config.toml
model = "image classifier"
crop_scale_min = 1
horizontal_flip = true
targets = ["finding"]
norm = "batchnorm"
hidden_act = "relu"
stem = "single"
optimizer = "muon"
adamw_lr_other_params = 0.00072
max_steps = 7600
epochs = 9.9
Rows from block 11, named by matrix and row number. Rows with one number belong to one channel. Each number is 500 + 40 x the weight over its row's rms, rounded and kept within 0 to 999. All counts start at 0. Numbers have three digits each. After the name is the row's rms in percent of the matrix's.
# convs1: 3x3 conv (model.blocks.11.convs.1.weight, 256x256x3x3), inputs 45-59, a 3x3 kernel for each
# convs2: expand pointwise conv (model.blocks.11.convs.2.weight, 1024x256x1x1, transposed), outputs 384-511
convs1.24 097:456500477500543492516486500448517500427444483500500500601500467498510446500473432500513489549500460500516469500479500500472515500523525533471500538500511500463472500488455518500492468489500569500563474429496500478541418444513442459531482513517581500500527500500546500522500503551506456470555472500540490475500488420500571513523547511497515500423615489500492540460473507469500521534451430500447520610552500
convs2.24 098:540500531532485474360500500388506500610461500500543420458466500499488500519500517462487500477490497500486531494458500480500502550509468516500476449462529502504500503404500502500487507573604452441572500471482500500545500536438500500500500500432500500500500482500500500500500500573459500468538465471529548500397480500517567498483527506510578506500500478461497456455465500439500500500482
convs1.25 102:529407480495450453482629500451424455548447500556406487528500500572500430500566500507500500528593608500512432489616500499523502577520520500543500500539500449500500532500519534552572500500497501569500566407507535500496500486552473561569581609500535531500455500500500500500472580468443511474476500518508510424500500388457532500545421429496417494500500500482500500458469489500524500480502494497468500500500500
convs2.25 110:467500539477424530452536500541477500500560520437497433578500455440517500500445489500500519515494500436463495500500531500533500590471402475433435500515416488500521500520478487530461446500584500472506500483418494458505501521500500528537500497503517566362356474544539516500437485394507500501528482451445446521478512516473573480469500457459609500491456495487486542500500500557549417465500
convs1.26 106:500567500500500465500458555516500441573519483558490467415464500564549497500500395589551530558477487455500482491505500559500461500504491485481553545441468438500467521591458524477475500500527435501530513468456549573553527449486441486612541526449539472500569496500485514474455534548577562539434444493469500500547460476500511500506500486500414503561606552440632561556574500500477515485500404452490497569619518
convs2.26 108:501503386490607483511552509500490512500500503485539500494513503480500559436500500500500394457505484500500484500539485500500500500392400544453444450521500507531513536459613488500498503500486491474500512554500500545581500488500543451430543535500497502493420577551554475484562498591524512384503474500484524482500517428511533500620449617433516487500500512500500500500403500506500547500550
convs1.27 104:540457610503465477500516569492473470504553511448510543500495477490500461425482479533500442457515483494500481500500423454494500500549500505500514530500557500532500488525500500529556552569516537489500465522524500480500459500497563350564565413623500500500456491526500534441487568500497500458464606487498510500499500453500588500455500514415461427522424428502505513460500500443617500453500569481415525542575500
convs2.27 099:497491480487510505500495500513496489551501469472512471500458537525490614500500551566500500494529500510374500512488500602587500500487504533522438451528466500504484409482501500543500506492483500428444468500521541500552491500524488500500425526548500500478440497492539500516514444523500402513463534500526500531585534526500523402500537475475500482500542502456410464497564483570500535459455
convs1.28 100:500500487497529539472500481500511479500500500500500532500472500500581409443500507496500607500500500500614517455482500547511528551516441496500578542500500461500500473460504468427500502509537500477500563553488512557452465500500500501453540527463500500500500571502492500500471573459460484506495500519457500424414514457500404543485440465500500576406443471467541463500472500526484600500500607532484619500471538
convs2.28 094:500500619449565520508480500496500530587452414500615500447521553500528505557466529555434518467500500506471500479581479538499500500500496507517500500512500500488545500414547508538435500557467660500500511500423418488479500495513475529460501408470452501403500541500500500500500460500506503535500578500515518500500495493608565456518464516500496448500474500366483589577501500500474449499556
convs1.29 101:504617500488440547431480437463454500499500500500494497500460523558464500501500500500495480518483493466479500485475479497500429441475451512514500515500487474469453440439470541554492500468538413518500500460463500468500422423500580553481408500431537500480500500451519514477451455457487500551509500505500518501500500539554500500482500500530566515581537500477537500544597443458475528596566443500592478500500484
convs2.29 099:500500465500483536449500500500537500500500507481485500511477500435467524479601500440500515451544500500522527500542500490500553496500465535540500548519476520472554400515500500422500498500500579534464500500500501500530520500480485464561524504500500448421562530449463500500500476504500556555527460506510472512543500457558592528472523503511574500500499563557573640472389593573496545474500
convs1.30 096:493500530543528460500500489461467455482500500532543632500486538604500575564500500604458574531485496500486448589582535473500569500500550500432579457500545515470500500500500560496500500491500486489451500533454548595473518479500500510525486500475548500512555500500552500500473458492442540418475462445500500483558409500492501525500507429474500438452461443437500561500535455469517554498586488537504484527578459
convs2.30 099:513467558500437621500558452511426522451470500462465500575512500582449390514532535500537554500474559500479465500445500500500533464509577527500510500593500500504551500496461487513476540492476500500482452500481561476442550514500500500500500488445537500500440500500500461464528498500514500530500529577542543500500506500485587557500517500538500500500392572424452496503500500474536602500576
convs1.31 089:407500435454500496500500438408492477500626581492420517483538581483500500495533500500500515500583550500496584512540422500496519415500468491500533539560572500518437551517500492500586500547581505505564528554460500413500500491500511548509500579500416500462496500500553470538527458510500464513500433428603481500506500481493537568408423451500500436500562544502479500500500487500520516530550500466504423501478535
convs2.31 087:559493498422479506447500500500563490518500532503560526638500500450484466382517516589444500549479414500477456500496500500555574454500523500504449506500549466500508452495500482507564501552504525483495500500543500511500568552459487500468456500473512524517500500497500437502470500531452459533461500507494500503500554518529500457473451525490500445529478641459500415500500500500453564532500
convs1.32 100:557500464539500500488515442426504488514499447500500587500579590416462539500418482513552452500500480500492446561477500490526500500509703562500500561472500499500474501500500500494504479500536546543440513429500535527546500506535500510453500549500550542518521500525499583500500460423447390515479554520485497500500511634500500513494572475471432500484585500530475479499500495500544457518544500436500524515583500
convs2.32 101:500474528515628500499500500500455500478500535500559603559515500509469446500491496477434368500484476486644472537482438492460506475510576553534520518540442507453500599498500484556482500530500478563500500500500588559651504500500449461544521508535567500517584538493469494495500526500539539500553503448500518500440500447523419428466442563528500466547468500500507474500500469500483500500602
convs1.33 104:545406500541491444491525515500484465577519500506500491452558502500602493448539500540432381495487478492487472555415436515500495500500500564581495508566500520461500463503500500517481464500487500470468553500500500500450500517445607467457432472500500500500465461484500479500500557501514500555503463469477539493474546500498500517500423500536430504456520503520485429500489500469500500556497500535445470472527481
convs2.33 102:452489477558562596500499500500502511487500468530563500535406498561501508492544500466500500500502523500519530497479558482491500500554455499541373500447528476511515557522525500500500507500498498500459479500456500444536484514500500500502486500500495500500462516556588510500510500501500508461535491528520535468500507511518535500522510561419538534500566577550500390521500518498520461435462
convs1.34 104:615500526560545479527452529513500523589530599500500455500496500475500477500576500500531530500474500382498500517482456556469488511533492515512500500533508528485507474500514484500497500494500442498548531539500500500507427471500508505572510502524557533481495500485458500500523469488508500441508492511500459573482500500483500539426549514469527500489487564507500499500480505545497483555529500500500500426365500
convs2.34 114:492507500483479428483506580500500500514511392499470500408500500490501425500500481482448500499484458500389478526500484500507500500500500513504540537500451500496543500500416527504518515449449378533492412500493500500487532542454502474489500458500500500572472500451537530500436500485521449460413418523500547478531515465439430500446449404514465500410534516423501500500614500500511493533500
convs1.35 106:526500524444477483500494503470500493429555620526461500527535525474463500500500500516483494520502485416482505524422448520527448500496485500528500525514446556500569508493513487493525500496511441536500424500500478513540456500526500478472500500500551500466500444543457491494556424511500500427486500500555500500500500503476481554601500478495500500391500424500439511488488500500500498512428500539431500541551482
convs2.35 107:476518500524530512470500500471500589500478500483543482500500483490457607467515496438500580500513535505500500500515500500500516500500380491541500371500500506485535500500484496437500526590552546500432493500512500500500500467513529431505500549472500474568499440478491500495488488542500500404447507517447516542510527470480415500436493455494465438449500390500474468500312416515524500500363
convs1.36 102:546488500500385462588430495549500399449529500500427511500595497500561500447500411561500500577500575589500471609500500542435519511476500540500459500481460451449499554500500537538500524500451452509477428500462517533489562476495500433481507362500527579409565500472494539550500507500500500500463524495438500533477500451404513500525460500554438510473473519500500515524560509426487500524500493557517490461438330
convs2.36 104:504546538604500484540549500500520521497474548518500500457509500485500464461474524457500490513514472504564500500461596467486500500526478500471500454500500558500465444500553415472500500502500517413488558632578475491500490451478493500542500484500460500500527575550479550500503500393503522466500500500551485500500401500500500500415547522500517505438517456511461501500486500496472500485542
convs1.37 101:522500651515482500565570534476629500514593490434506479500500623500500594500446473579452438524500500506485536517462504500532498500532523535512464475500500479485500429504442520500490486467500514486495500592503397497381479500500514569500616500497500500475525579500500555500500561538536432500493553531500440531618417500500500543500461549500522500500457500532500500521435500520571500500543500464539450472414490
convs2.37 097:510464481500500579500497465511555471504500486500538500369498500500529500500498500500467480562500501422439442462466500522460432470500511479474500500479587500481500533545500441471500562502482370490511500493500500500464552494500500500500500500508431500511517500573514454502450470473487479456347500500462462500433500500558500500468500458500648468500414393500500494504500500468453475473453
convs1.38 108:423421422500507500500500489457534500500500485489500465532338521481437492500500462431500537454500574462525520419536436431500494462500464535437468434475447451493500500500506500480523500462449443515527471561500586500443353500500457496500420500444565500466500528500500569502581457420500469548492417408558322500428468500444500400437500449488480526500553531612500500560458498500490452496571547543516382627500563
convs2.38 105:505534587500530500493500500538540375500499498415598500596500541463479433500594512509500458553494478511383500488457500505500491505500500456516551531528513476476510406500483366487484430450553507450540500500461500500349500500500573515555487485522539492525464574462483485509458462500500507557500500466500495500459500475519580563541518440464504500500578500505506430497489497569453483500576
convs1.39 097:552504547521539490442377500500514484433461529500416528500500500548483549539500575500520500500519534499465511500420498500502508499500429611433436526500500495445528500500500428473478540456497500500478440500500508477452586396373478516480500549500500492500500577522490538485529500489537508500500489487500500517421519500468488500444500472510460445556456511549417500557448466500472500500454500456617524500500563
convs2.39 095:500438500529442500417512473500599477445500500540500485446441500468500490508417503500467465448500445500557468530491500530498500500456545500480542589484473500470545498530481501478550500448500497500500477500500506500509500500492470500470531518510483500471499416516500477500566500444504526611553429562500448548379570471500569493493500425532575500518469411500539629572558496500518500466451
convs1.40 106:500554526510562480500500500500559489500500565422473522454452493454476492500500468500500508457425488453478510492572559505520542501475539577500498500443382500476500552536506523431500499500510500512449451467507438523528340468471483500551500500523633500482482500500500487500500459500468500500486500503495388557393394459437416461669462545500561490463500540501523510500500494475476500593480499520363489500498576
convs2.40 102:523500500564500500500477488476450537500561391561545489513532500500509591485476601523500471500544557505485579516500433519432500500463500500517512464500500488500549496500503558573384500507500547580492500482497533493430554429516472565450439471572500500466500484500491526531456503500500417500525439553500514557508539497508482471439549535500500572481468475523500522517521500425449500500500
convs1.41 097:500438502475482489552461500528491500581463500451446494454557551482503500470500500582567478500572547509500512438512472352500500563475489576557500430438500488534566551520555500572506477535562504500500458451479495488489500399500500504687475500616492461500500512496541561489500500511506481513500500512500519445555527582500553500491500500500500500488554425460484500455500516505539483524500453456518510500526561
convs2.41 101:500549500513500548580465500449532529500500500557500500447500546524526544500500428414523599500500483516503500471500497476413528537500473499429526446424605500456487558500447570576500500449500496587460500500483485541551532468534500500490500561500508407548500533500529489445500553500437500500500467500439484479484532588500543500500500531500415500363500470531511507500489486500500597571446
convs1.42 098:500482459450448473486578454509468550436464500542488480500500500500500529444476502485550500515462469500572525500445519535500521506531468500406500500525549387500576472500500553500461535529500544500500364432516500445500500550517448500502500453525420500500500500527468500561423501498472497507500437500451501582603500539471506541500455545494454500495614443464537575502520488439450502320500469511516613500500540
convs2.42 094:411463568402370536553505500500500476413500500500500574512477468500500480478500508463473411483492409485466480476500500546500500500511500467407500541500500454531482500500500544539500500543444580571521428511500596460561449480490512500583500500514500500546480409492439533474587472411496536500525500500605535500487483500500500521486554513502469500436500500499500454500530500479500663485556
convs1.43 109:486420500463447523490423500406474436513549504448462416526453500499522434419557500539500462500415556486500451518500531500505514500573467500500511511500462500500485464500496500483472500504500500455500480500540500577500383448500473387463500290598531502500541517548489473490456562500475580500449545438514500500487570462412500500516515492590498552496462462454500500496536509486537501507500447518500481401523586
convs2.43 102:500514500486500500503427500464496480516500445500574388500500465537500525500531528500438601500562495496409558432500478432527491444500489544465516454429507500538500546500500500463444500500453494538514479532500531500524509500448569599432500546574500505480500503447476500583517423500429591550539524503406500510500411437500522546500537500500548445479451500463500516500500500510477527468538
convs1.44 105:500451608499447500500548388544579548500479391529502500444510474525483500485489500505515500471475479500392369465447474458453447500527454500537500500487500500500500500473438480533514500483491483603605500503572500528527500476524500452500482426500500500500506511530478577578500488500475500526522508582465500442500500510499531500536500574495548500448500500451500465476500486632500507560588589467434500480486512
convs2.44 110:489500532500506500376494568500413450509500500528500500479542500469515419469552500486578486500478500500387500500500492524543500539500490539447500417507500500483471455500437597607500500467443500455458500500491534539411511549454500490506500525462500526454554507493485500532572493439445525428374502500500608489494512500459500513564500500473543500504468335577500480500500500519500370500688
convs1.45 101:402535436500441500451484460465500500500489520490438528518500449500469457495488500471440500481526538500509460545469500500500500494500500528489486514500500505537448498520490493500500500500443454500506476446500537547574514410500529459446500500450500548500481510497481520426517487478544463549605396486458680394512521509553500569500470472438467495386500437500509376459481514586500556578670500500581500381516470
convs2.45 098:500500500500477550474500588544610500523589362581500500463500516501443524500502570498484487500500500500500524500500521546500574519513495460500521500507500513500495432500481500500500545512485520550566445520542442500470524492500573500562498503500544466491534500480480488500445500459542500581328500500428537500500572508500460497470571505530567500449500405500474524513530500496535546463366
convs1.46 100:500500471550541500470536476590500477451500476517466434500500598509500500500500500423493500481500440500500590500491546500510512531500545500477486500500450548500526502500445492500523500462480500500500511500564564539500448459556500527500500615390500561499544504500543584397463500463467470497541476500500490528531500505500539500490530500458500680491543500474575459500515498500500519500500500479500592539552483
convs2.46 100:504456416488524488523500500500400548455501482509456500560500500530441507500457498500505474500500497495434545484491500559457501572493543496500496535500467441500577443420460471485500500500492500439428500500485521500500500500523465408494522406513500461500487498500500500487477499467500471493550412500604489519553556447491472448536453539552500500500486499500483500457601500519417506560500
convs1.47 106:536456416500500515500510501486480442554512500490513469430536508500548462485500536436500487500567506500500428457511568518500500484411500500500500567559500488500475514500500508488497498482527476500514503482500503491496500500465445539500462511500500500500530448477435531449471500514437483477476519473461535499445544500535488484465522500526542511439522391508516546465470461468532500500534484503494544587464564
convs2.47 100:488533500500536472500500500500492538500500495444500414502500453525500506500500500427500462531500493546533437449559467542501437500477467500443386479500500500499500525444577429442506438456536558399500522491551457548474427500500533500561500500485439500405442500582432486489443500500518558518522368441432507500500471535456437491473493373500500398519532500483483554500455502500500500499526
convs1.48 100:500500500500500545500500500442500457525449500500500500473500406486457500500500512412493565500500546461522500500510500574500500499470500502500424476525500500488500535504495485500500500534545412491424510500490500500500604513500528498496500511518383540454500564500500471450571543500538522509499500500529500500392499500479500500547536520500570573556408451500472500482500500500495500337486410423536489586508500
convs2.48 098:500450514545504558452479500473521500500498487593416500500516556395484430458516500524502500529500485500576500495500468505456500513500399502459468384518519480543500527429500536500500500530500457535498553500474522500478476500498508580454458592500500500500494441503500533530574502492487464476604500491500500514519500500511422433500487463520523500448549462492378500502463528500500508500454
convs1.49 099:487463455500500500500500500466449483489439521509500529500469475559500500556548509500491507500517448529475500530526450432535460483472535480447500500461472559500513502500500463500468500500508500545492551434552551500397624500523536500507442500470475509523500475451521513540557471482500500429528504471523499508557479500550569448500500483487500462500489493607500479555500500473500432500500500508498500500620510
convs2.49 097:549515496494494467556509465503530486556575510573495444425500504480500500500508500500535500573510525509581500500420456493491548535527523500500552500434500500519500464537480552455500504539514479500471494482490489500506444500474480526512502500500486416601419501491500522484506517392522490457414500560478502500478500498575500453440540473539486515524504496500513445559487500500500506500426
convs1.50 096:486500588563516500520500534500517526500465475468497484449500500617543392488531498477476479480421500500360442460579476500540522469500463499532456500500519500440500500500500610500500500500500474542601530419500509534412432532513558588393605526546583500500500546443500510409463570508415500478557500500500502433484500457445494464537500494490489532500388486500577520500558458580474539571525477608524598401497588
convs2.50 098:500561444500506402496489470434518483517448482488491402500458501527490448543504437518487456500526507453500527457534478462477504578459515500572500501529484449500500460490422450531484462500500464487498467500499494500560493471500459500500527458500500491534488485478535515500445551522500415481475572500527506495528453501553500399500460556500477519445555552487554497486500549418456500457500
convs1.51 096:564459507500620475527525648511498536546535561406500427512546553500500406477457535500487500500500505458416500534500467500500500500525449553486528527500500500538537500405429484500500497500510575500500650497520500554422526500500476562523527540537541570505571543469404500446539489501500542447568500500500550512475449526493490500548550589526426551467524466530500500500500498606501500504542456636475500514500500
convs2.51 094:500500480500569617556474500500624492500500403500500500475453429507500505441470554524503500591394500570441551500472500500523507403572500479487468479450392588500557500541550512515500498500500500472482462498500500500407513497526540492539488487500515488500500434515471617526495500500500500460454503445520500500504498448482515474545451454492462482467500554505496500485500500443539456522416
convs1.52 095:468478566500500500543490500427476500500500540509550539566504507500495438468505469500500416464500525473441555515557497541521508500547500574500516480419514500498624500426500541441565468475591500500522514501500500500451456572351500525360560574394500510403560530544575488500500500526500500477514500500463500500500475501472508500522531486444500569546563519439500541500519510473468500526480445457487524452555478
convs2.52 103:500457500578448500394500512476500500544432573410481500500508500500495421479380455469456500513524482500448500524519500571542421520509500500542509531500500536487522544603422500390500500612562500470500590500500469508458550468569500519435500484500554510501500483468500553533478500591510484528503484509584526444510500455500500439440500500512500509422500589500508500479508540500535554500430
convs1.53 093:500500500466527525520500503500500500500485467578500493500500500500500500519500500500506419500547530555500488500500500530480506500555500599486500499547500500500533500500500477529500495500527534500500431500561500441500397500484417586451500541500484469500480563516500512406508500518500500570500500505500534527539526485471468588455500501405434490564500500500557435495591444518500514500483565477500505541515501
convs2.53 095:500500528516548414484504461496500433500535502490488500500469462500500530500500500454470519568530505477469563497548500493551500421463500490493500477500500500508550536376453553442500549533500539500422475494487500494473416556482486483459488491489594497551572500432500520489438441399434500500467500491593500500417500500477561517500474540500500517498497550500500518500500531503529488482501
convs1.54 102:500500513411453500500442623500498500525500531500500500500500604548436552500488538577571502531500500486481500497483505500498447534467500523500500533518510500504500500489477527500500500533520466500432525493558521485500500476500499492500500462426471500500500545500506447452592500531487497538598472515500506508412527560449451500480500500500500500500433511537541500516500500604539554463438452500500500402464500
convs2.54 097:500500500509528510497496500525562666462480500458453507500490546543500530486485489474500483500481500512500502526492547546467447485531470500478500571500397490561550543428467352500451460500500686500500443500500472500536449498494532481500501481500471506367500474607500500494480500511500511582500532526419415474500500461500471500500521467458492500484558587471459544500520500485478467500553
convs1.55 102:470500546424488524379423500497512551500446500513500500500533562500500495506521500527557445418502480526620415527475468497500491500500532500503507576492500506576505500444487476512500522569481485501530500426527581464552500515457418508591500452437505500479500500483497532500559556500422500498513582500421530478478468487534503517479500500426581441460500500543475472417546500500551494459437500551554500518500541
convs2.55 107:508419511496580478500486516459412370529480429510465500492534457422500513508539435500500442500562510500511499500500500467469515473500514464508500567500544500552479484516548505439590526534484670500448525500532500477512500485531500417483451449515513532560446584450476544525409500490500430438500422500500500596500497456508552475500507433484490537541500478500500387493446500500502488517473
convs1.56 097:443457500477494500483500488417420500557509520500500517530501455500461500487500495569517516541570487503500520577500555542535559459500500476542500500474524500479500473500634484500556487463517453457502500548450502387432587531489500424500468472566468515529531514526574449500535518428508505430500553524464512500500422443500450500450434502617435471571436525481500450500432472500554500500500519499500403446399638
convs2.56 101:456539500467533492535462420474500413596540450496400500500567530476407451500501500479500411495454507500541451500486449500394500549435500468500512455562500543432492509576559482500475520572520463488511500604483524500452528487488500513558500374448500461372468500500589500524498500487483657500500500542601534500450498500500552500500500500504500500500532547549500541500503567500492489495432
convs1.57 106:444500500502539545445463432538490523528493425450500500474572483565492488500505536483503552438455526455470593568500424458473514520494500500475476492500424453534542500473562462495474450500465548430472505500511500443425435500488420500639500546444509500578558500425515495558500451472591446443547472448435500441554483445507526442500455485512479493474472500506500489581500500465367500522397515544487529504467678
convs2.57 105:544495537500592500500500456495442563449499403469500532522500500550503426500491500473515494500464449489567417551458558524500542413419500500487487472500500500450509466368443500491500521449433500463453485488500542518500469480500489455386476500416531437520448461454455515500562506610535511500500519526470423443587500487543500571469395431500478500504549522544500500476500500448463574477598
convs1.58 096:515500501549471500500458500442432467505523476482490540500516500500559555507500526438500500514549500491541530486479485531500507494419474477500528500468412439500500500500523500472451439481514436500435446485461413511540500559616575549528592548500433469519510500500540541500572487605578500509505452486567500500500535536495500480457500500469528542500521498588500586559449501483498500500459483500500475616500612
convs2.58 109:466575538566476380465465467572492483441500540464509500500461500511491465488453500490500500500517491502508497513546496496463500534498500517523500568500475463504527519525479520579525494497433504533500471506478517497500500538461500500599482558519500500534500311483542496494555568515517441500500426505481462433500551576500462500500540454532528500438454496499500495521570500500500500513494
convs1.59 099:442500422500463531500483722406627435490451559471500515491513564500500504440521441500440500433500498443500500500446500476484476550500414518536500543567527500505563430469500500495474500500478463510412470531470500447522552500638500500459500459454498500484522507498509493500416519504483519496405500490541490602500500487450565445482471482500434471513540500500509500479485395500500500475450500539500439545497500
convs2.59 097:560470511474393439438497509500539390512500525475506397483555500500483500500500500471611443479511492491354439500518524500504521481514584500525521457500488517500570408542500582545527500420360474500500500577500500510500503500487457591500500441478514530500498492492545553531508510405509492462355419465517391398531500449499534496493513424524514586481469526598548532500511500447477500461500
convs1.60 105:464548516496487489584507504501551499504500534500562533500512536500538573491437438595500531562465500484502488483484533512497491501496495500547546500500500453484500500536552500476415537500500454443522556531540500533500500584500522502512611467406541500445586437486459465492500548447507505427453518454521496500500500500500447500500561455468500534402425492447500500456500500478500500500500444464424569500536577
convs2.60 104:533586458521526596492519500561582572486500500509487500552553500481438483496497462504429544500458500473495500500484522500548500500530483500488516480580450473533468473529464500532500438500500650486573500500416470493495517500539500496450459500525500503538484453500584500500504500409536500458568535455480518448580470567500500481500494497500469510492510522511500500488466489438569455500434
convs1.61 106:500500553500467500495532453475560476484551460500500532500496500500566500486500500503483620535500500500504500459582560471500500512500449491547500500565493584467488500519535507526418466479500521463493553500500442500538543502425568514501500442516463447466500500495466512474500478500519577469477500472509438463500500538500456426453551491500500500517468500511481474543546468500578481392489499500507500500582562
convs2.61 099:500458542430421446542519532517559354432513545476500447500503500393520500554500502442500609449588500500507497500500500481469439454500518499494522500488500534470509431500539449507502480500545500500500539500497458499472485502522539480500453500479480500500500548500568513546429536505525500500473500470447500397561467500508478485590550513500500500500629500459500500511500483556500500500690
convs1.62 107:574500601481493629440439414495486471568547574500459439500500500532500521500421505613566475500430465500481578490504476545494550500485500533489500500500463500509500500473504492551516510500500427500449527462500549495485472500530499489580500500546464471512482531516520477500500479500518500398426472440557501500500500500464453557500500523443548512500508500531488500500551485490511478437500502539510558494589492
convs2.62 099:500500504506515387570561528537542465500399500500512500454500450514500444514473515457446521500500496504500500513482500427464492517516417500521500472478500464464527500533456414500457500500420519419472506479463500447500446500425500500552500509500451517500397511462424495442639460500450502512483482445498499514526500561510482466500517514428467500507500438500588476541565548419500486383500
convs1.63 102:500514500468387500500484615444530445500482520500516498444496508500519461500469500492475474445532427511478452483500502391510406492500500438490500512523510526509505500498502500489435526471500492442513526475529551594591491585589500526459500500500509470536500458474601572478470507500475503504410533436476482500487493405543468500500540544500500490500460500500530478500525480500500500629579500609500556541494493
convs2.63 100:489500497500443384482500533524500543458500501500500500526500478439500548473479500543500500536500520513397526500440500454500474514510452547500567322533467432500500449503433478500405459403541473529497506500500499500499561506500472500462500500500554636500467473508500518497519550469500507429509445502534491553423454509538500500500529436500500500527416500500517493470535485500552500500427
convs1.64 095:476419500419491493432436563469500500523518438605504500497472476426563448500500391473515500531469472586497528413480481500500500544500525456520527576500500514471500501558557500500500500487501500459483511500500598497511545500551600470586500500586479500500595542500421560485500479500517512483500498500500459500528500500500527509476500454528500513424572520453402467601500500513500500565537500523511557525519410
convs2.64 098:500516526459497500529498419458500500483535451500500521500557491508505570522504500550534500556537483427558479542566500555480518580441431507472459543488500500540440435475598559518442500427456500567571500500500488534560492500549415494500539530489445566500500509536490497500500439500478480562453467500528500434500500500531563491377436552487491502547500549500600526460500476657493500532513
convs1.65 098:527500500558498478479408572448500603548515500500531500462446508500498618476428500500492500579569609453515500500496495500489500500493462476446500489480490500518500509459515500499495500500463518500555533568567500486500500556500386535524446546497500497602500496500488487500489500500458500607500500456500500474500500500428500469500541500435500500469500534524520500500477579500500503518456566415461584513500536
convs2.65 098:526478500500500500541435424520500611607436500434447516585490500495447431529500509494500444502518471425504500529579500496590543475497500497499488466500500500459546500487500500511507500500527551500526462438500500500437500478500478474500500485528523500573403500492525500491534500482500500423471514500416500485508439530511447566558481538527500487516519509513500500457348508460465500472357
convs1.66 106:500405440460439456500542500500498500537500501502589514507500500500486433470500492444471570473500547429500500533500523506473541589537500501434607500500535527411450500500527515493520545523500501522469502500433536592531500573474500492622500500374500500514545518483429487511500499479560525411479512574526472431558514436447560451449559555458548500429426500501500500500494500486525570496472592444560500500559465
convs2.66 096:490493500538456485592511449475530507519555433483443520500500566555428500544500500523500500424509494475508525500464492500391556500454500417518449638499500474530449500532550452502500493500500500521500529421512500500498482500553545540500500500500510500424500500500511508482538471566484471466553425500457490500496500514593500500500531507422417479500448569486500414500500500455468582481521
convs1.67 104:470480500500502516427658493564446502500533500500500460457500537526500425508500505525500570475500466435463500500481544495511519500534487500500503496500500500501497525513504499468479500501475565459447500500500500474500607482555530578582480500500539436500500500474500512504447485513502500485500432492445548537473520412455500537500512512500526569547500500450473500501500483500500500529500517470500500492530422
convs2.67 108:465502527500512619523484498500590551478514504461483410580500500576500500502549472529500531555438520500416441500487434500487458500486480516500513483483500500500460500438500447488500500430512519536500546500475500500548500499500508500509500562540477494546475486488569523500488496544500486467403500500478467500600500463472500509625500500439483500552500502516512425494435511469500500512500
convs1.68 100:500500491408500500453434573483500500494437500450525433482500457500500588462522540537426515500500568482501430500426500543528560494500580505504500435522469484551527515501500582504495487471538551439579500475536493500460500449486398500538500417520500446552523502500500461539505500522500536540459491510500500514455489633500456500472500490500513494459457500458503537504523548469500488472417554530443471481523463
convs2.68 097:500573520500505474563500524500500480500500500500469500486460500500507538487408500476603521546605500518488512453545500546500488500520516435503500563523489500512415500500498500471487538525551500446504457480489500451541460581482527500497447500406591440500635390451437450495488446491500545500509442500500500500518500430415538471523500500480500483562478500500515500541437489461409497500514
convs1.69 094:500507458582500490500547507510493449500543500500460498484424491465429541432500500500531506500500586475506478501444500494385450527499466478468500530500529554448538450500500500460543486500563480500473590500591474482452500437508477500508566595500424500451548507557513500500455472597500480526447537535430500500500464532512509491500500500508500500444540500500456541572500500548462500500443500521563498588519500
convs2.69 092:500579512413426481500500500560500437455466500500500468500528484467500500461419484445500584500500437469574540465541500540524546582554541461500480500500483500515563500511500502498500500502500420506500560439580500519486521496493547500461458469542500502500500372454499556504504500458484500500539438567500497504424459526500559522492500500562473437546471500494503479496500500490535507515509
convs1.70 102:584500477500474500520559528564551541500503500500474500515413479508500506555500473479450449500514495500469521481559496500500561500538580500604466524486373500500461500500481500509500500524454528515482497580409515488500477546444476618417500500562500500508500500494500500500502500500449483489410490500503511534562500464504527487500446409457474526500535472529500478485554426488499458561448500426516540490500500
convs2.70 093:500521609516490500583543579468500515473500609453461600608500500559467561454450500482500500500500471442462485500512478500495500468498508441397441500449486500473500500432508531494534430527436521522500474461558500456499429526497473533500457515500502445500511525492500443459487497500517500516460401497486540500500514501500500514407500500500455530500441500473517478426469500578500388500515
convs1.71 103:436500477480515539503517491531500543500500500520546500540501434500434497486381488508500500536508500612482393492472535485500540585500500493440500435500500534541500500526523519466507618457500496500500500557434492505466532500474568500500500571500500500483544558450617501502475500500481472484500540500500509401572412500483445556420512507417500500651439516420500469500542464500500506531505500500500561582339396
convs2.71 106:503483520483526500404484474461463427479500500514540459435411533537500500471515414517500502500434554548500454500511465500500500500468546465488462601500472500500528461538500500500500512525601451500515558419500500507447500495444500459474500466500495500461501515500474483539383500481556505500574550519500548534576500626465504575531500501491500448500581563542510423480519554562480485500500
convs1.72 101:506530438500480460524500533529578521485420499500393500637530500564500459457538440454501500500532510420458555504459487501472500534500581453500539512500501535500460539501500500508473505656570500558465538550467544500470497500481481452500482391428490508500500500500500500500508454460517500519407469500500500526500445417493479523553500500526500500500454500500515500486500500506454500500560556512409529500502500
convs2.72 107:500543497482500440539508410481525500462539463547553492493440500440539490415523478500500441498430500439447485500457503500558507541520481500460510500497500500456500453566444520486533506513572474560500493528500500500500418453472451500500466435500499502545485500522500512500517500500496487353522616507415477470592545461536500503484500487540500522500468555475477396500562500500500500516500
convs1.73 100:487490505473500532493497500581545500500500560505500491578500480495556500500500500474542459500550500433509425526538458546500500489447492500535483495542483500500482500500500500500482500520420443472523534607555488492487427500500497500500539447472500479502500514500500500451566560484500519500500523439580503475487500500500500500500416537548560482495474500550460500520456500577514535388450482559500482500542572
convs2.73 102:521456501500500537478500568534500500500478545511500532495500500452500484393487508500435500529483503500559500526500472537500500500500494479512500531500500500514500487531527563531555486500443500417507500481494554504334528500500535490479490425500474527448527444489518500468467463461500451463500500528439469500459500500482500515482545500421500500500555433481462467500555500500594480552573
convs1.74 096:561518529554523500511500500500500396439500500461444512416548427500576476500500538577500442449500627497476469520463436517462500511557483502553543437436539500572500496520492529500549536492550446524500476528498501500516471500606500515597467516500527500479554500500500434549592588527500500510408437471446500442510542531500500446464500414500500625491485442500415479522471500431459472421419500545500406387551500
convs2.74 100:540500412486500500412500500516444445473500531532469412500402500500532500511485534474481528590500515527468500500500522507497559500500552499457449448547583490455500441496500614527541528500547500500437497500499500421500494500500500431500500500500477375513510500458500538500500454570500494361332455425496483520449500509466496567493484478439558514494484485500389542483497500546498652518513